Rows from block 5, named by matrix and row number. Each number is 128 + 32 x the weight over the matrix's rms, rounded and kept within 0 to 255. All counts start at 0.
# conv: 3x3 conv (model.blocks.5.conv.weight, 96x96x3x3), inputs 54-62, a 3x3 kernel for each
conv.9 [145 207 131 119 187 125 121 163 127 157 119 162 196 121 111 158  89 148 130 107 173  95  95 156 162 156 144 126 129  89 131 142 115 154 139 106 125 128 135 154 137 109 171 116 110  87 135 163 110 119 159 106 131 174  69 133  89 170 167 162 136 182  61  59  84 154 125  81 183 112  96 142 112 153  95 149 196 124 121 139 104]
conv.10 [117 121 119 176 134 145 124  84  53 127 132 145 128 147 189 139 184 174  95  88  72  67  95  76 122 128 164 144 147 176 145 141 147 127 115 120 177 124 128 152 139 144 118 133 133 153 156 103  84 116  54  99 104  62 131  56 100 130 103  92 126  94  74 118 108  76 132 136 107 111 124  96 186 155 116 215  98 115 138 107  90]
conv.11 [ 40 108  82  72 142 135  78 114 157 130 118 143 169 123 132 172  70  93  95 113  10 120 140  82 106 124  81 143 135 122 132 116 103 113 107  93 132 117  79 128 101 106 131 102 117 143 114 119  99  94 169 149 119 183 154 184 189 112 142 175 135 130 187 106  31 109 116  96  92 108 128 127  86  71 139  96  96 149 110  87 140]
conv.12 [132 104 166  73   5  86 148 119 176 206 101 141 117  99 103 115 122 177 120 186 122  85 116  57 126 156 120  96 109 108 116 133 131  99 108  93 167 176 148 113 140 148  93 128 141  89  68 137 128 119 153 116 140 146 159 134 126 164 140 122 133 101 166  97 110 133 132 109 111 143 114 120 140 119 133 120 128 143 148  93 140]
conv.13 [188 122  81 168 105 113 152 104 158 175 143 127 121 156 154 140 146 149 103 171 131  99 156 109 101 170 134 195 177 172 179 157 151 195 181 183 116  17 118 108  54  86  99  64  72  99 116 154 139  99 121 100  73 123 145 133 174  69 109 145 145  71 100 158 122  98 132  68  90 106  85 100 159 135 154 117 119 161 156 131 131]
conv.14 [133 130 111  96 146  85  76 108 110 146 111 152 109  98 103 150 105  93 159 180 184 108  96 104 193 140 102 131 142 137 150 163 171 124 147 169  74 132 120  95 112 111 147 165 141  84  58  90 115 119 130 182 136 113 106 165 103 154 157 115  97 158 110 175 108 121 109 124 136 111 113 141 142 132 146 112 103 144 108 127 123]
conv.15 [158 131 122 151 153 188 123  94 182 166 129  72 105 153 143 110 136 224 133  96  84 126 130 116 127 100 117 116 129 123 117 130 111  79 101 107 150 113 128 143 134  90 129 136 155 111 112  99 129 100 142 114 118 150 150 213  96  74 128 119  99  87 166 104 162 148 121  95 150 139 111 105 118 118 152 131 153 140  80 118 100]
conv.16 [110 141 142 146 138 146 127 134 112  88 112  72  77 110 125  59 153 149 102  98 117  91 116  69 157 152 149  79 113 114 106 133 132 147 146 119 160 167 161 115 133  99  87  93  39 119 155 136 105 136 117 147 146 115  60 117 158  95 137 139  90 134 128 122 154 184 130 148 154 120 127  98  96 159 136  78 119 100 130 145 115]
conv.17 [140 145 157 113 102 168 125 118 126 121  90 189 163 122 116 146 143 104 114 146 110 108 172 176  58 107 146 157 151 155 141 136 163 109 103 148 156 172 162 165 156 156 147 170 149 114 100  79 124  98  97 122 135 126 129 142 167 111  94 177 175 101 152  80 149 125  61 170 161  95 145 151  81 101  92 136 134 148 164 152 111]
conv.18 [140 126 165 159  92 135 167 146 198 185 147 137 133 123 197 159 131 155 107 133  87 122 114  64 155 138 105 104 143 143 114 143 146  56  91 119 113 106 131 138 113 103 113  91  66 144 139 148 135 183 169 106 127 138 173 185 176 156 150 172 144 136 179 196 111 153 187 147 127 191 202 187 125 140  95 146 152 169 109 108 100]
conv.19 [ 63 107  78  98 126 120  97 117 113 130 102 157 113 101 129 125  84 112 168 162 152 176 133 137 128 145 122 156 155 141 153 159 158 124 146 161 120 143 166 130 120 145 143 139 136 156  96 143 208 119 135 139 119 166 125 154 126 143 118 138 205 132  97 108 113 124  94 127  93 135 141 138  40  89 164 121 118 146 126 125 166]
conv.20 [ 70  98 189 141 120 167 194 122 138 144 195  61 115 124 120 103 101  90 169 220 144 155 174 157 100 101 136 116  94  25 136 153 116 106 120  90  87  72 162  84 103 160 110 109 115 107 131 165 152 136 167 108  86  99 142  93 159 126 155 135  87 153 134 100 162 178 156 127  98 132 143 108 156  83 113 153  93 179 145  84 119]
conv.21 [ 85 101 137 131  93 146 180 119 101 176 154  82 144 130 120  94 143  69 141 139 128 101 168 106  78  78  63  96 120 173  94 125 136  42  70  72  56 112 115  66 110 142 104 108 126  73 156 175 144 139 146 149 115 153 143 175 179 125 166 149 152 138 128 118 101  73 111 111  80 145  98 151 182 156 116 167 147 116  87 123 142]
conv.22 [126 120  72 172 186 128 100 136  78 124 119 113 152 139 110 139 122 108 126 126 117 115 169 136 110 145  97 126 144 149  73 109 142 110 164 156  63 195 180  87 208 209 118 167 177 135 126  88 119  95  88 142 119 117 121  89 104 106 126 111 142 131 103 168 158 133 165 157 105 131 146  44  74 117 119 145 132 137 121  92 157]
conv.23 [ 72 120 200 160  54 147 215  67 106  29 126 165 102  91 201  60 102 123  96 144 121  85 153  97 126 156 126 129 152 128 136 147 142 127 128 151 123  54 135 148  97 114 167 154 126 148 156 176 126 131 130  73  88  83 153 159 136 144  98 115 146 142 101  98  97 126  83 146 131  36 133 186  75 124 110 109 105  86 100 137 160]
conv.24 [ 95 108 121  90 139 128 126 118 117 155 143 124 129 125 164 130  40 114  89 166 121  75 110 144 141 108  77 147 137 181 134 134 186 143 155 191 153 147 123 162 155 129 153 148 130 155 144 129 158 118 134 124 105 102 108 107 123 129 139 145 140  69  77 100 117 136 133 127 126 131 137  91  92 117 137  89 111 141 116 164 184]
conv.25 [111  97  96 156 157 138 107 164 136 177 145 117 174 143 110  24 139 112 165 107 127 119 131 113 142 119  98  76  99  74  62 103  52 155 132  92 135 115  76 176 184 120 164 165  92 131 107  83 196 155 120 104 128 108  61 154  75 120  82 105  72 105  84 154 159 112 107 138 123 177 174 208 112 140 120 146 187 139 116 148 107]
conv.26 [ 51 151 147 104 152 138 142 150 141 142 147 122 116 125  99  95  65 100  74  92  42  97 141 131 103 108 126 132 135 158 130 132 135 118 145 142  74  89  89 108 142 124  97 124 123 128  84   7 186 134  89 147 151 118 173 128 122 149  86  73 117 105 116 154 112  25 154 136  74 135 118 125 100 119 139 152 142 155 118 142 119]
conv.27 [ 97 154 121  96  95 117 146  90 109 128 130 158 117  51 110 105 108 159  97 138 127 119 156 110 115 139  78 106 210 152 118 226 163 114 194 127  57 104 140  31  62 123  62  46  97 131 153 111 155 138 107 118 133  93 127 170 141 109 171 152  60  68 188  84  86 114 104 111 129  96 139 115 144 129 132 138 173 148 125 125 129]
conv.28 [155 104 125 212 110 128 132 158 124  92  28  58 140 143 156 125 107  43 144 116 109 124 146 150  84 160 138  98  97  79  98  95 126 111 106 149   0  49 131  79  38 151 108  87 152 124 165 173  67  55 102 105 141  81 187  67 122 183 138 149 146 117  60 108 135  75  46  66  63 133 114  93 139 106 104 133 118 111 131 140 159]
conv.29 [ 58  98 154 164 131 166 156 129 146 160  99  92  84 115  71 117 178 128  95 128  88  93 168  49  78 156  34 108 123 103 120  98 128 102  47  97 102  81  99 119 113 121 115 116 168 125 142  71 126 161  89 122 188 149 164  45 178  85  51 183  94 100 143 156 132 115 100 163 150 102 141 198 144 110  77  99 116 122 155 131 136]
conv.30 [112 152 160 112 114 103 159 157 133 142  99  93 172 145  99 168 181 119 144 140 110 146 147 129 163 155 124 104 138 142  99 131 100   0  12   0 138 106  81 105 102   5  78  54   0 139 162 161 116 128 148 109 108 191 128 109 109  84 110 132 103 146 131 179 157 132 163 117 139 183 156 190 113 129 147 139 110 134 129 134 124]
conv.31 [124  77 133 125 143  87 141 121 105  69 156 142  95 106 142 118  95 126 169 138 115 163 118 141 186 143 158 175 116  97 189 170 134 153 149 111 122  91 101 111  93  62  96  72 100 144  90 111 139  87 125 132 174 145  87  56 108 123 139 121 103 135 110 133 178 178 145 127 169 120 102 108  90  95 120 160 138 134 114  93  93]
conv.32 [ 86 118  87 129 159 138 112 130 126 129 149  58 116 141 119 120 173 183 105 136 159  98 137 157 144 166 171 145 124 109 127 136 112  88 140 139  84 139 157  95 141 141  94 114 144 169 156  71 162 153 135 119 112 123 141  55   8 105 166  49  74 154 125 124 189 144 103 119 130 130 113 140 143 162 132 151 157 130 146 154 126]
conv.33 [ 83  59 141 160 115  84 146 118 127 177 127 103  71 112 163  73 130  94 152 200 210  87 113 119 140  65 106 134 119  89 123 121 126 121 131 132 149 100 133 149 122 119 157 117 148 170 182 168  77  92 163  94 107 134  93 113 124 158 162 139 131 102 129  89 153 102 145 105  81 152 124 108 199 170 155 150 125  95 130  94 109]
conv.34 [117 118  83 152 112 196 132  81  53 132 134 120 121 156  90 129 187 192 136  87 137 118 146  93  74 103 102 110 126  96  89 103  92 154 115  83 106 117 115  70 131 133  83 122 101  98 152 136  70 112 131  91  98 132 135 172 132 129 115 141 125 122  28 104 132 199 167 172 139 108 129 147 132 144 111 183 151 130  58  58 106]
conv.35 [181 149 108 132 121 145 143  58 103 106 103 114 156 103  90 217 143 171 145 121 147 132 138 132 134 179 137  90 160 139 108 190 187  85 166 138 152 120 128 104  81  90 114 119 101  91 133 142 127 146 130 149 149 115  96 112 118 150 153 146 125 116 203 146 102 161 134 138 115 125 178 128 109  88  68  53  89  57 178 162 154]
conv.36 [122 104 108 182 147 117 106 147 114 142 118  67 120 148 139 124 122 105 105 141 166 136 155 152 140 149 140 112 193 171 141 209 162 132 166 128 152  52  36 166  99  84 158 113  27 131 122 150 125 114 110 179 139 142  92 211  85 114 110  67 133 117  94 126 140  31  66 137  74  75 129 143 193 195 123 152 174 116 144 151 110]
conv.37 [215 206 152 176 139 112 125  86 104 103  76  87 101  92 135 150 138 141 182 165 170 121 118 122 104  96 101 112 143  94  87 134 105  80 118 108 112  78  98 158 143 142 197 148 128  88 147 173 100 119 140 127 137 120 114 138 176 131 135 145 120 103 141 104  80  77 153 173 173  92 121 144 115 143 142 179 174 153 158 159 132]
conv.38 [162 144  78 142 124 125  86 112 180 143 191 142 126 167 162 130  88 152  63 124  72 128 130 163 163  79  87 123 114  31 130 136  82 160 139  58 136 161 203 151 159 176 115 104 143  95  56 122  94  84 106 125 152 110 117 143 169 129 145 141 161  99  90 155 113 235 170 137 196  98 174 218 168 152 181 129 110 134 146 130 123]
conv.39 [ 94 117 142 118 147 106 149 134 119 177 133 142 172 144 121 134 143 160 133 104  71 102 110 112 124 147 143 151 149 166 126 128 137 146 151 151 136 119 123 142 129 130 134 139 132 144 149 204 190 149 163  89 104 130 122 147 109 134 151 145  88 140 139  73 108 128 132 141 113 141 135 117 129  24 125 200 131 193 101  75 159]
conv.40 [188 140  91 121  93  94 166 104 162 134 173 144 105  92  91 148 133 164  72 171 219 143 141 142 157  97  83 151 156 107 126 116 107 139 112 112 104  91  93 129 147 134 109 161 176 124 137 127  71 147 141  81 169 109  81 118 166  52  89 157 160 161 132 191 130 149 182 135  97 161 136 143 154 187 137 102 119 112 154 169 120]
conv.41 [177 140 120 148 114 156 225 146 195 156 132 125 187 112 118 167 141 180 143 134  98 174 121 160 124 138 151 170 151 117 157 145 142 154 127 160  73 126 188 122  94 159 142  87 131 164 152 111 128 187 138  86  80  92  76 116 100 152 166 166  88  99 124 145 144 140 143 146  93 185 120 109 140 147  94 197 148 103 113  92  58]
conv.42 [154 127 102 127 126 144 118 103 180 129  88 129 130 131 136 151 147 147 132 166 114 103 127  89  83 182 172 164 176 201 125  81 132 137 130 209 162 118 154 123 113 149 146 113 101 113 109  91 165 136 115 167 116  43 113  85 156 133 118 157 139  65 148  90  88  77 108 120  97 195 136 125 123 127 136 120 114  92 164  82  55]
conv.43 [ 97 110 131  88 173  78  79 111  60 164 192 178 145  91  84 125  54  96 159 131 154 142 113 160 127 120 100 149 117 126 122 121 113 145 150 130 133 137  74 142 145  90 107 148  90 127 114 141 103 122 101 152 176 186 115 126 110 137 122  92 164  84  98 145 129 114 132 126  91 116  95  75  98  63 133  99 110 164  66 155 156]
conv.44 [108 157 176 112 117  98 115 124 101 179 113 113 124 175 139  97 172 128 160 161  87 143 147 216 123 130 225 122 102  79 103  99  79  41  69  74  82 129  82  84 140 132  94 127  86 110  86 123 113 141 147 149 172 137 116 173  73 117 156  82  58  95  86 163 109  90 121 111 146 164 121 137 142 147 189 101 139 169  99 115 116]
conv.45 [135 115 124 147 137 171 192 140 162  92 176 191 134 175 159 119  93  98 102 119  98 129 119 108  39 120 107 121 116  83 107 135 137 105 116 121 118 165 141 111 174 118  81 109 114 130 135 159  60 143 158 132 147  96 141 141 214 207 178 133 174 145 158 164  95 126 117 122 181 159 178 178 152 129 171 124 151 159 115 109 161]
conv.46 [ 95 147 163  79 164 167  85 132  74 142 107 130 114 115 154 129 166 206 128 170 142 170 201 140  90 137 152 145 129 132 126 128 117 137 152 132 172 121 176 152 128 153 154 132 155  40  73  42 136 136  59 112 141  87 114  77 163  97 151  77 167 155  81 112 137 160 150 139 166  48  93  90  88 131 156 190 168 126 139 117  97]
conv.47 [148 127  74 113 192 118 110 115  91 140 113 135 138 132 215 163 146 184 129 134 158 118  68 150 129 105 135 140 105 122 129 124 167  99 132 134 151 186 114 112 173 124  63  69  93 185 123  57 144 125 140 183 162 136  88 130 123  97 144   0 139 163  61 135  78  95 148  80 111 112 127  79 149  97 117 170  89 100 147 114 107]
conv.48 [129 138 160 117 165 121  88 135 116 149 162 113 126 155 154 117 118 120  93 141 159 121 153 152  95 130 157 177 143 114 147 136 113 143 138 129 115 119 165 132 155 150 149 159 126  97 127  87 155 146 154 137  84  88  99 126 118 150 103 142 198 113 127 123 129 124 126  89 106 179 151 116  79 114 212 178 118 133 142 119 106]
conv.49 [ 39  93  92  81 105 112 133 126 127  86 137 144 120 152 153 169 132 196 171 149 118 127 118 101 142 133 135 171 168 170 152 150 150 146 136 149  99  92  48  81 118  77  83 100  97 158 125  68 183 147 155 191 165 140 149  74 125 173 137  95  83 137 112 103 112 112 105  70  89 107 112 102 101 119 149 134 137 136 149 151 126]
conv.50 [166 128 130 142 136 119 167 179 169 203 184 136  88 107 109 135 131 149 132 124  75 146 160 125  82  99 140  41  46 111  49  81 119  70  76  94 127 148 158  96 135 143 145 179 172 120 127 119 146 147  90 123 122 147 118 164 152 109  75  99  97 122  82 119 155 137 153 154 124 141 109 107 123 102 127 181 182 174 154 166 124]
conv.51 [139 106 113 167 145 138 165 124 115 126 139 155 171 142 111 158 148 142 130 107 128 159 135  90 147 148 120 108 112 119  98 100  90 136 164 165 143 137 139 125 147 169 112 165 168 110 124 127 117 165 169 145 131 122  94 123 115 158 120  78 106 105  83 130 159 161 124 146 129 165 137 114  86  77 149 133 124 143 107  93 116]
conv.52 [114 112  85 104 214 186  91  61 122  62 100 128 114 119 133 152 148 139 158 143 157 125  91  61 119 109 125 169 104 102 150 134 128 160 162 140 126  80  92 153 125  70 165  93  93 143 147  74 114 124 148 168 168  92  99  90 185 158 152 130 144 127  85 106 164 154 114 138 171 117 128 103 113 120 130 146 120  84 127 131 127]
conv.53 [ 70 129 156  89 110 106 117 141 141 134  98 171 149 136 167 166 131 180 129 148  78 126 171 148 124 143  97 110 144 165 105 134 133 104 142 136 159  83  78 195 112 107 183  90 102 128 161 162 105 108 116  93 112 136 140 101 117 171 148 136 153 104 123 124  93  94 164 122  99 105 139 137 177 145 176 141 129 166  82 100 117]
conv.54 [124  58 135 131 125 195  59 123 183 179 135  79 171 158  94 150 195 107  63 124  99 132 163 146 112 148 124 163 134  76 197 161  95 174 116  78 173 192 186 139 174 182 116 147 156  91 140 158 105 161 201  71 106 135  95 137 135  98 160 150 108 151 182 164 114 101 174 119 139 179 106 111 122 183 117 135 158 136 153 138  31]
conv.55 [ 28 138 159 101 124 170 106 143  91  96 105 103 120  96 178 123  96 137 132 141 127 137 139  96  66 104  92 140 159 163 133 143 171 139 118 138  90 149 156 100 157 186  97 118 164 112 122  91 126 140 120 181 180 130  77 111 164 149 112 117 158 121 133 166 108 116 173 169  66 129 113  63 153 118 187 128 101 161 129 137 169]
conv.56 [124 196 146 105 170  92  92  95 109 120 104 145 134 167 126 167 167 128  70  90 154 129 126 121 131  96  93 153 127 139 151 144 151 135 149 157  96  75 114 104 104 127 157 174 128 167 158 184 141 144 168 106  86 131  73  93  92 113 174 123 127 201 105 128 115  73  95 145 128 117 125  84 104 112  84 117 161 113 137 154  81]
conv.57 [165 131 121 108  97 128 174 110 138 127 164 147 115 138  84 119 143 132 134  66 112 173 115 130 138  85  76 114 138 155 110 138 131  41  97  96 154 158 119 138 162 116  97 112  88 120 146 182 120  92 105 108  88 115 146  83  74  93 106 134  84 120 169 148 179 166 153 156 243 115 114 182 135 159 156 118 150 171 115 139 136]
conv.58 [113 113 126  84 104 139 159 129  81 119 135 102 144 140 124 115 107  73  89  79  82 106 147 106 132 134 100 118 141 156 123 138 150  67 100 106  37 113 132  76 127 131  70 104 101 183 140 111 129 124  73 169 150 178 166 195 229 176 160 172 102 172 160 152  90 107 101  74 122 170 137 155 166 151 108 134 180 122 156 147 153]
conv.59 [153 149 175 111  70 140 151  84  90  75 144 170 119 134 120 134 104 104 162 155  86 101 109 101 164 134 136 124  96 128 125 118 140 112 118 156 102 110 124  87 133 130  97 125 170 178 181 146 142 129 121 140 152 120 106 116 156 124 149 103 130  94 111  79  44  64 161 133 131 123 138 148 191  79  68  99 105  68 129  58  89]
conv.60 [130  77 101 115 126 136 149 125 110  86 103  94 124 136 123 152 163 114 136 122  92 116 120  99 100 155 119 140 136 156 123 116 129 117 129 137 120 108  92 119 123 120  69 109 140 132 156 234 104 122 146  89 102 122 145  94  29 121 137 120 133 154 148 159 169 118 139 143  89 126 104  55 158 176 112 116 122  79 113 153 127]
conv.61 [138 141 135 122 178 153  97 157 124 150 159  71 137 138 127 139 194 172 151 152 130 137 131 174 159 154 134 148 160 140 123 142 160 126 158 160 164 154 153 161 150 156 177 148 136  84  78  79 161 118  90 169 143  80 140  88  95 157  76  87 111 116 108 140 179 182 136 131 131 162 123  98 113 115 124 129 107  68 163 129 129]
conv.62 [ 94 100 126  94  83 133 118 109 169  80 138 128 103 151 145  86 117 132 118 132 104 118 129  89 121 107  84 120 125 111 127 129 131 138 134 118 138 121 166 125 110 147  86  74  85 114 125 154 137 121 107 204 144 117 173 118 162 179  87 131 196 107 135 187 177 186 129 143 120 134 113  82  92 136 173  95 112 107 131 144 127]
conv.63 [158 195 186 153 136 103  80  90 154  75  82  35 171  64  78 157  90  95  69  89 138 115 131 114 177 145 105 133  86 122 135  99 122 140 126 144 159 110 132 155 150 120 128 148  99 100 117  96  88 164 127 104 140  56 132  85 139  84  74 131 114 179 169 147 160 166 112 123 135 123  79  61 113 153 145 139 117 159 162 143 187]
conv.64 [130 126 128 132 117 148 125 130 145 127  71  81 134 103 135 144 102 108 120 150 148 117 144 143  57 123  66 178 150 145 129 116 139  91 117 119 121  67 139 124  94 164 130 104 154  60 128 120  92 125 122 110 168 160 173 133 204 163 120 192  47 118 147  77  99 172  89 122 156 116 166 204 154 153 134 124 168 161 143 148 175]
conv.65 [208 150 123 161 126 113 104  94  77 115 172 153 147 145 109 123 161 145 147 151 152 121 121 155  83 108 127 152 130 139 140 128 125 145 147 172 149 141 119 134  94 140 124  96 142 106  84 124  82  92 117  62  71  66 127  90 107 104 125 195 107 126 174 143 124  57 141 117  75 171 122  90 146 176 136 149 143 103  88  86  46]
conv.66 [168 160  82  96  74 139 100 133 114 139 170 158 139 163 207 147 162 173  49 159 116  85 111 140 156  90 150 144  88  91 108 141 159 136 166 188  93  92 106 130  91 101 199 117 114 126 109 110 145 149 132 128 145  68 101 102  53 152 129 144 145 120  76 195 139 134 154 105 109 104 110  53 112 114 112 118 129  95 129 136 118]
conv.67 [145 117  76 173 159 104 139 175 134  94  80  91 109 104 132 109 131 164 108 150 129 100  62  55 151 163 173 111  86 123 126 110 120 135 130 137 164 120 137 169 103 151 182 146 175  93 126 159 159 139 147 166 105  66 147 130 101 125 139 157  86 138 142 174 132 208 131 122 156 144 145 158 153 143  64 132 128 157 132 108 104]
conv.68 [142 106 103 119  75  80 205 119 141 140 130 112 112 103 134  93 114 124 130 143  98 125 174 159  84 173 123 102  99  91 135 154 133 107 136 105  96 108 114  92 123 115 109  89 128 115 140 128  91 105 140  61 131 149  75  89 151 118 146 132 117  60 167  81  80 145 104 141 181  95 134 132 122 119 175  89  90  86  89 102 150]
conv.69 [ 80 133 116 161 145 110 183 168 114 156 142  72 134  98 128 105 171 206 166 103 101 162 115 116 145  84  81 134 122  74 122 126  97  41  83  52  33 110 155  87 132 164 147 150 126  95 136 146 109  97 110 180 111 128 105 115 111 149 121 133  76 113  97 131 176 158 117 120 181 104 123 171 116 115 140 105  92  86 147 167 167]
conv.70 [166 161 138 126  85 171 182 119 150 140  84 124 143 137 139 121 131 117 148 123 103 108 130  85 116 155 130  77 114 136  81 111 162 110 117 159 156 152 152 110 118 171 155 118 113 153 155 165 131 139 127 103  98 118  93 192 143  98 173 156 131 104 138 119 102 162 111 124 142  94 108 135 106 139 131 141 110  89 106 165 161]
conv.71 [124 125 126 153 118 137 164 171 131 185 134 128 174 151 108  86  92  38 125 148 135  87 139 136  53 118  70 125 129 175 134 136 175 134 127 138  70 119 177 115 148 208 114 165 169 129 146 144 177 141 110 168 136 149 170 131 127 113 145 129 147 134 120 121 131  80 122 148 126 138 122 165 129 131 140 153 161 171 167 162 112]
conv.72 [ 87 124 130 153 130 156 122 103 126 158 168 169 135 136 184 154 128 177 134  87  87 127  89 152 216 130 186 116 112  91  95 108  96 118 122  89 151 110 100 118 137 105 116 153 124  50  91  82 143 156 146 154 175 114 115 110 116  72  96 114 115 130 109 139  94 168 132 120 145 169 151 167  47  63  90 116 149 168 166 144 133]
conv.73 [ 52  87 110 103 147 119 113 156 160 119 143 177 118 113 104 149 132 110  95 100 157 165 148 217 140 147 172 165 155 152 158 154 174 131 134 148 115 114 142 123 113 116 158 153 150 155 134 103 161 147 117 199 132  87 168 120 208 139 125 128 169 157 100  60  72 187 103 106 184 153 136 158  94 158 150 117 148  62 199 219 147]
conv.74 [122  75 137 100 116 144 109  86  91 118 185 108 127 147  98 115 134 127 151  70  97 157 143 154 178 148 117 141 186 169 129 152 134  86 134 111 146 124 117 122 122 117 141 119  89 164 237 187  95  97  98 118  98  73  90 132  91 115  98 114 177 102 105  87 136  54 158 166 152 175 165 129 118 138  94 164 143 137 177 144 113]
conv.75 [167 142 163 113 119  95  70  65 104 119 111 106 143 112 135 130 119 133 103  88 127 103 101 172 123  90 124 103  89  89 139 137 133 135 109 128 103 146 152  89 153 140  98 165 142  64  55  65 101  97  91 139 152 127 116 119 191 139  96 138 103  97 109 168 167 191 104 121 139 102 108 134 130 147 179 106 117  85 125 115  93]
conv.76 [196 120 106 178  99 103  97  50  90  96 160  64 116 143  88 139 173  77 132 176 195 129 102 168 180 123 161 104 125 110 112 129 134 138 161 156 108 126 150 124 109 126 141 127 137 113 135 158  89 123 175  86  95 111 172 146 142 170  95 159  92  90 115 194 152 126 114 106 104 143 101 101 161 132  14 119 115  42 138  73  33]
conv.77 [111 135 129 130 125 119 104 127 115 175  61 151 141  94 134 133   0 145 108 134  74  94 180 125  93 172 106 134 126 125 138 134 129 135 162 140 102 144 120 112 163 124 111 145 124 117 115  98 142 149 162 101  76 164  99  95 137 130  94 182 107 116 173  99 117 132 128 140 161  80  91 116  73  59 141 129 114 157   0  18 193]
conv.78 [124  90 134 126  71 158 141  92 182 110 126 104 137 160 139 117 139 117 127 104 131  83 139 110 146 189 120 155 138  65 130 112  47  96  79  29  89 104 157 101 115 121 111 130 135 136 165 182 154 127 155 172 127 134 172 156  94 157 128  99  96 112 109 138 176 196 115 130 224 138 141 166 157 155  88 138 150 122 124 122  82]
conv.79 [ 99 134 136 168 168 111 141 129  96 100 151 119 173 142 132 102 125 142 166  92  66 162 148  62 162 152 125 153 157 135 154 159 131 159 160 144  18 111 110  40 119 150 132 137 109 118 117 174 138 136 148 173 162 153 120 126 174 156 119 117 119 114 162 109 149 137 117 118 125 170 117 121 132 132 160 109 134 133 136 135 163]
conv.80 [149 111 112 131 132 117  76 116  70  95  51  75 118 102 120  96 100 147 166 117 100 120 117  79 113 144 145 147 118 175 158 121 143 197 167 168 150 136 117 171 140 115 157 154 142 131 143 134 125 140 131  82  99  68 125  93 121 116  76  98 141  99 124 125  94 101 116 124 105 124 178 149 111  96 102 145 131 108 131 159 134]
conv.81 [113  68 133 133  85 125 149 149 114 101 131  78 149 169  45 143 127  99 164 119 145 144 105 132 128  90 173 131 107 120 148 131 159 106  69  81 144 150 115 142 156 115 128 139 172  81  58 117  89 133 178  65 166 128  66 171 142  96 145 133 159 109 129  98 174 118  46 132 147  74 119 118 133 114 136 116 136 138  94 119 101]
conv.82 [142  94 128 114 144 173 118 128 103 114 130  68 146 136 109 155 152  98 110 128  65 129 124 136  89 116 140 147 175 187 117 162 167 148 162 161 202 159 139 213 202 115 143 131 111 157 153 121 128 111 125 157 123 173 139  99 121  95 152 147 106 146 102  72 126 119 176 126 176 155 115 123 154  86 114 106  75 152  96  35  90]
conv.83 [ 64 122 126 141  85 123 152 146 122 135 110  69 164 169 127 133 121 119 144 141  33  79 114  95 124 129 101 124 177 159 127 170 133 124 164 129 144  86 102 134  90  67 110  54  20 148  84 125 136 141 135  87 131 161  26 149  99 161 136 221  93 159 152  81  48  76 124  90 104 128 102 120  82  26 134 120 100 132  66 102 169]
conv.84 [173 164 169  64 131  94 146 151 117 102 173 185 175 113  87 192  95  84 114  85 104 195 117 145 109 116  54 101 106 133  84  65  97  76  46 118 121  93 141 120 126 122 100 155 141 205 143  84 181 158 117 121 132  97 132 102 125 106 132  99 124 162  98 105 122 105  92 132 131 156 145 162 148 112  77 133 100 141 184 120  92]
conv.85 [185 112 150 147  80 111 119  81 138 144 127 128 128 155 110  94  68  93 147 160 167 115 132 169 133 141 135 184 195 145 139 140 125 133 152 171 102 132 147 124 132 101 125 117  56 132 100 109 188 124 100 152 141 123 209  68 141 108 106 133 125 146 160  97 142 118 133 110 117 218 165 139 148 174 129 156 146  68 148 162 125]
conv.86 [ 91  93 162  57  85 115 114 154 126 138 159  94  76 150  25 108 130 133 115 103 144 131 136 186  76 111 181 133 127 111 145 134 116 143 151 132 131 132  36  87 108  76  84 113 100  77  47 148 122 125 182 157 152 160  71 156 145 131 141 133 174 117  92  75 130 144 107 127 128  44  91  89 152 143 177 136 136 158 142 116 151]
conv.87 [150 170 124 141 155 128 103  98 108 146 187 151 114 138  81 145  88 107 133 116 109 133 146 202 100 142 160 122 120 134 111 111 118  95 103  98  92  98 123 133 128 122 135 139 139 167 147 157 122 129 127 170 161 159  87 105 128 134 122 156  24  91 132  92 123 139 130 118 118 114 118 112 135 111 180 109 137 156  93 107 103]
conv.88 [136  86 132 163  93 106 156 186  96  61 156 100 151 141 101  98 174  55  97 124 134 118 136 126 133 159 112 137 152 142 116  97 123 115  93 130  71 101 111 106 143 129 131 153  95 117 138 136 118 164 110 103 143 161 179 124 209 143  90 150 171 175 130 135  86 109 194 178 117 148 183 170  86 152  85 143 122 139 123 162 120]
conv.89 [113 108 145  95 126 149 119 151  76 137 136 145 121 109  67 119 127  90 122 153 225 166 137 164  83 102  94 157 154 144 153 135 148 133 116 139 124 139 167 117 118 142 123 125 106 110 115  99 148 134  99 123 125 108 153 136 138 120 111 125 140 125 107 140 146 123 101 128 101 153 140 130  87 120   0 123 111  10 189 149  82]
conv.90 [120 105 105 146  92  67 140 106  85 143 145 122 125 101  93 174 112  63  86 105 181 130 109 139 128 116 127  43  87 134  54 111 159  79 128 202 125 139  85 134 109 108 154  93  93 138  94  86 157 105 108 127 115 143 112 155 136 129 133 106 129 140 102 164  92 111 208 139 127 210 125 128 122 153 110 119 116 136 147 138 185]
conv.91 [141 171 146 137 105 124 137  96  88 132 148 143 119 131 109 134 136 137 124 122 114 130 149 139 119 151 162 210 174 161 198 114 124 181 112 132 126 124 145 100  98 144 114  79 122 130 147 145 122 121 125 123 130 126 183 131 136 147 130 161  90 132 127 104 101 112 127 133 136 111 103 131 110  96 148 118 145 159 160 112  95]
conv.92 [164 150  62 169 121 118 154  88  71  60 132  73 105 143 114 106 140 103  83 158 117 117 142  93 140 164  75 119 100  96 120 129 125 122 133 125  94 105  60 135 140 117 148 150 113 108 165 181 107 120 114 181 173 137  97 103 120 124 121 134  85 110 140 132 120 170 167 107 118  99 126 107 110 124 101 133 144 101 132 160 167]
conv.93 [102 144 135 121 143 130 102 126  80 152 126 136 152 118 179  98  67 135 146 114  82 144 152 113 173 177 143 150 134 152 155 149 136 150 154  90  80  82  92 107 129 149 123 101  80 112 188 165 129 124 135 191 120 142  89 133 167 150  96 149 134 154 105 117 124 134  88  76 112 125  96 154 123 146 156 115 115 143 100 143 120]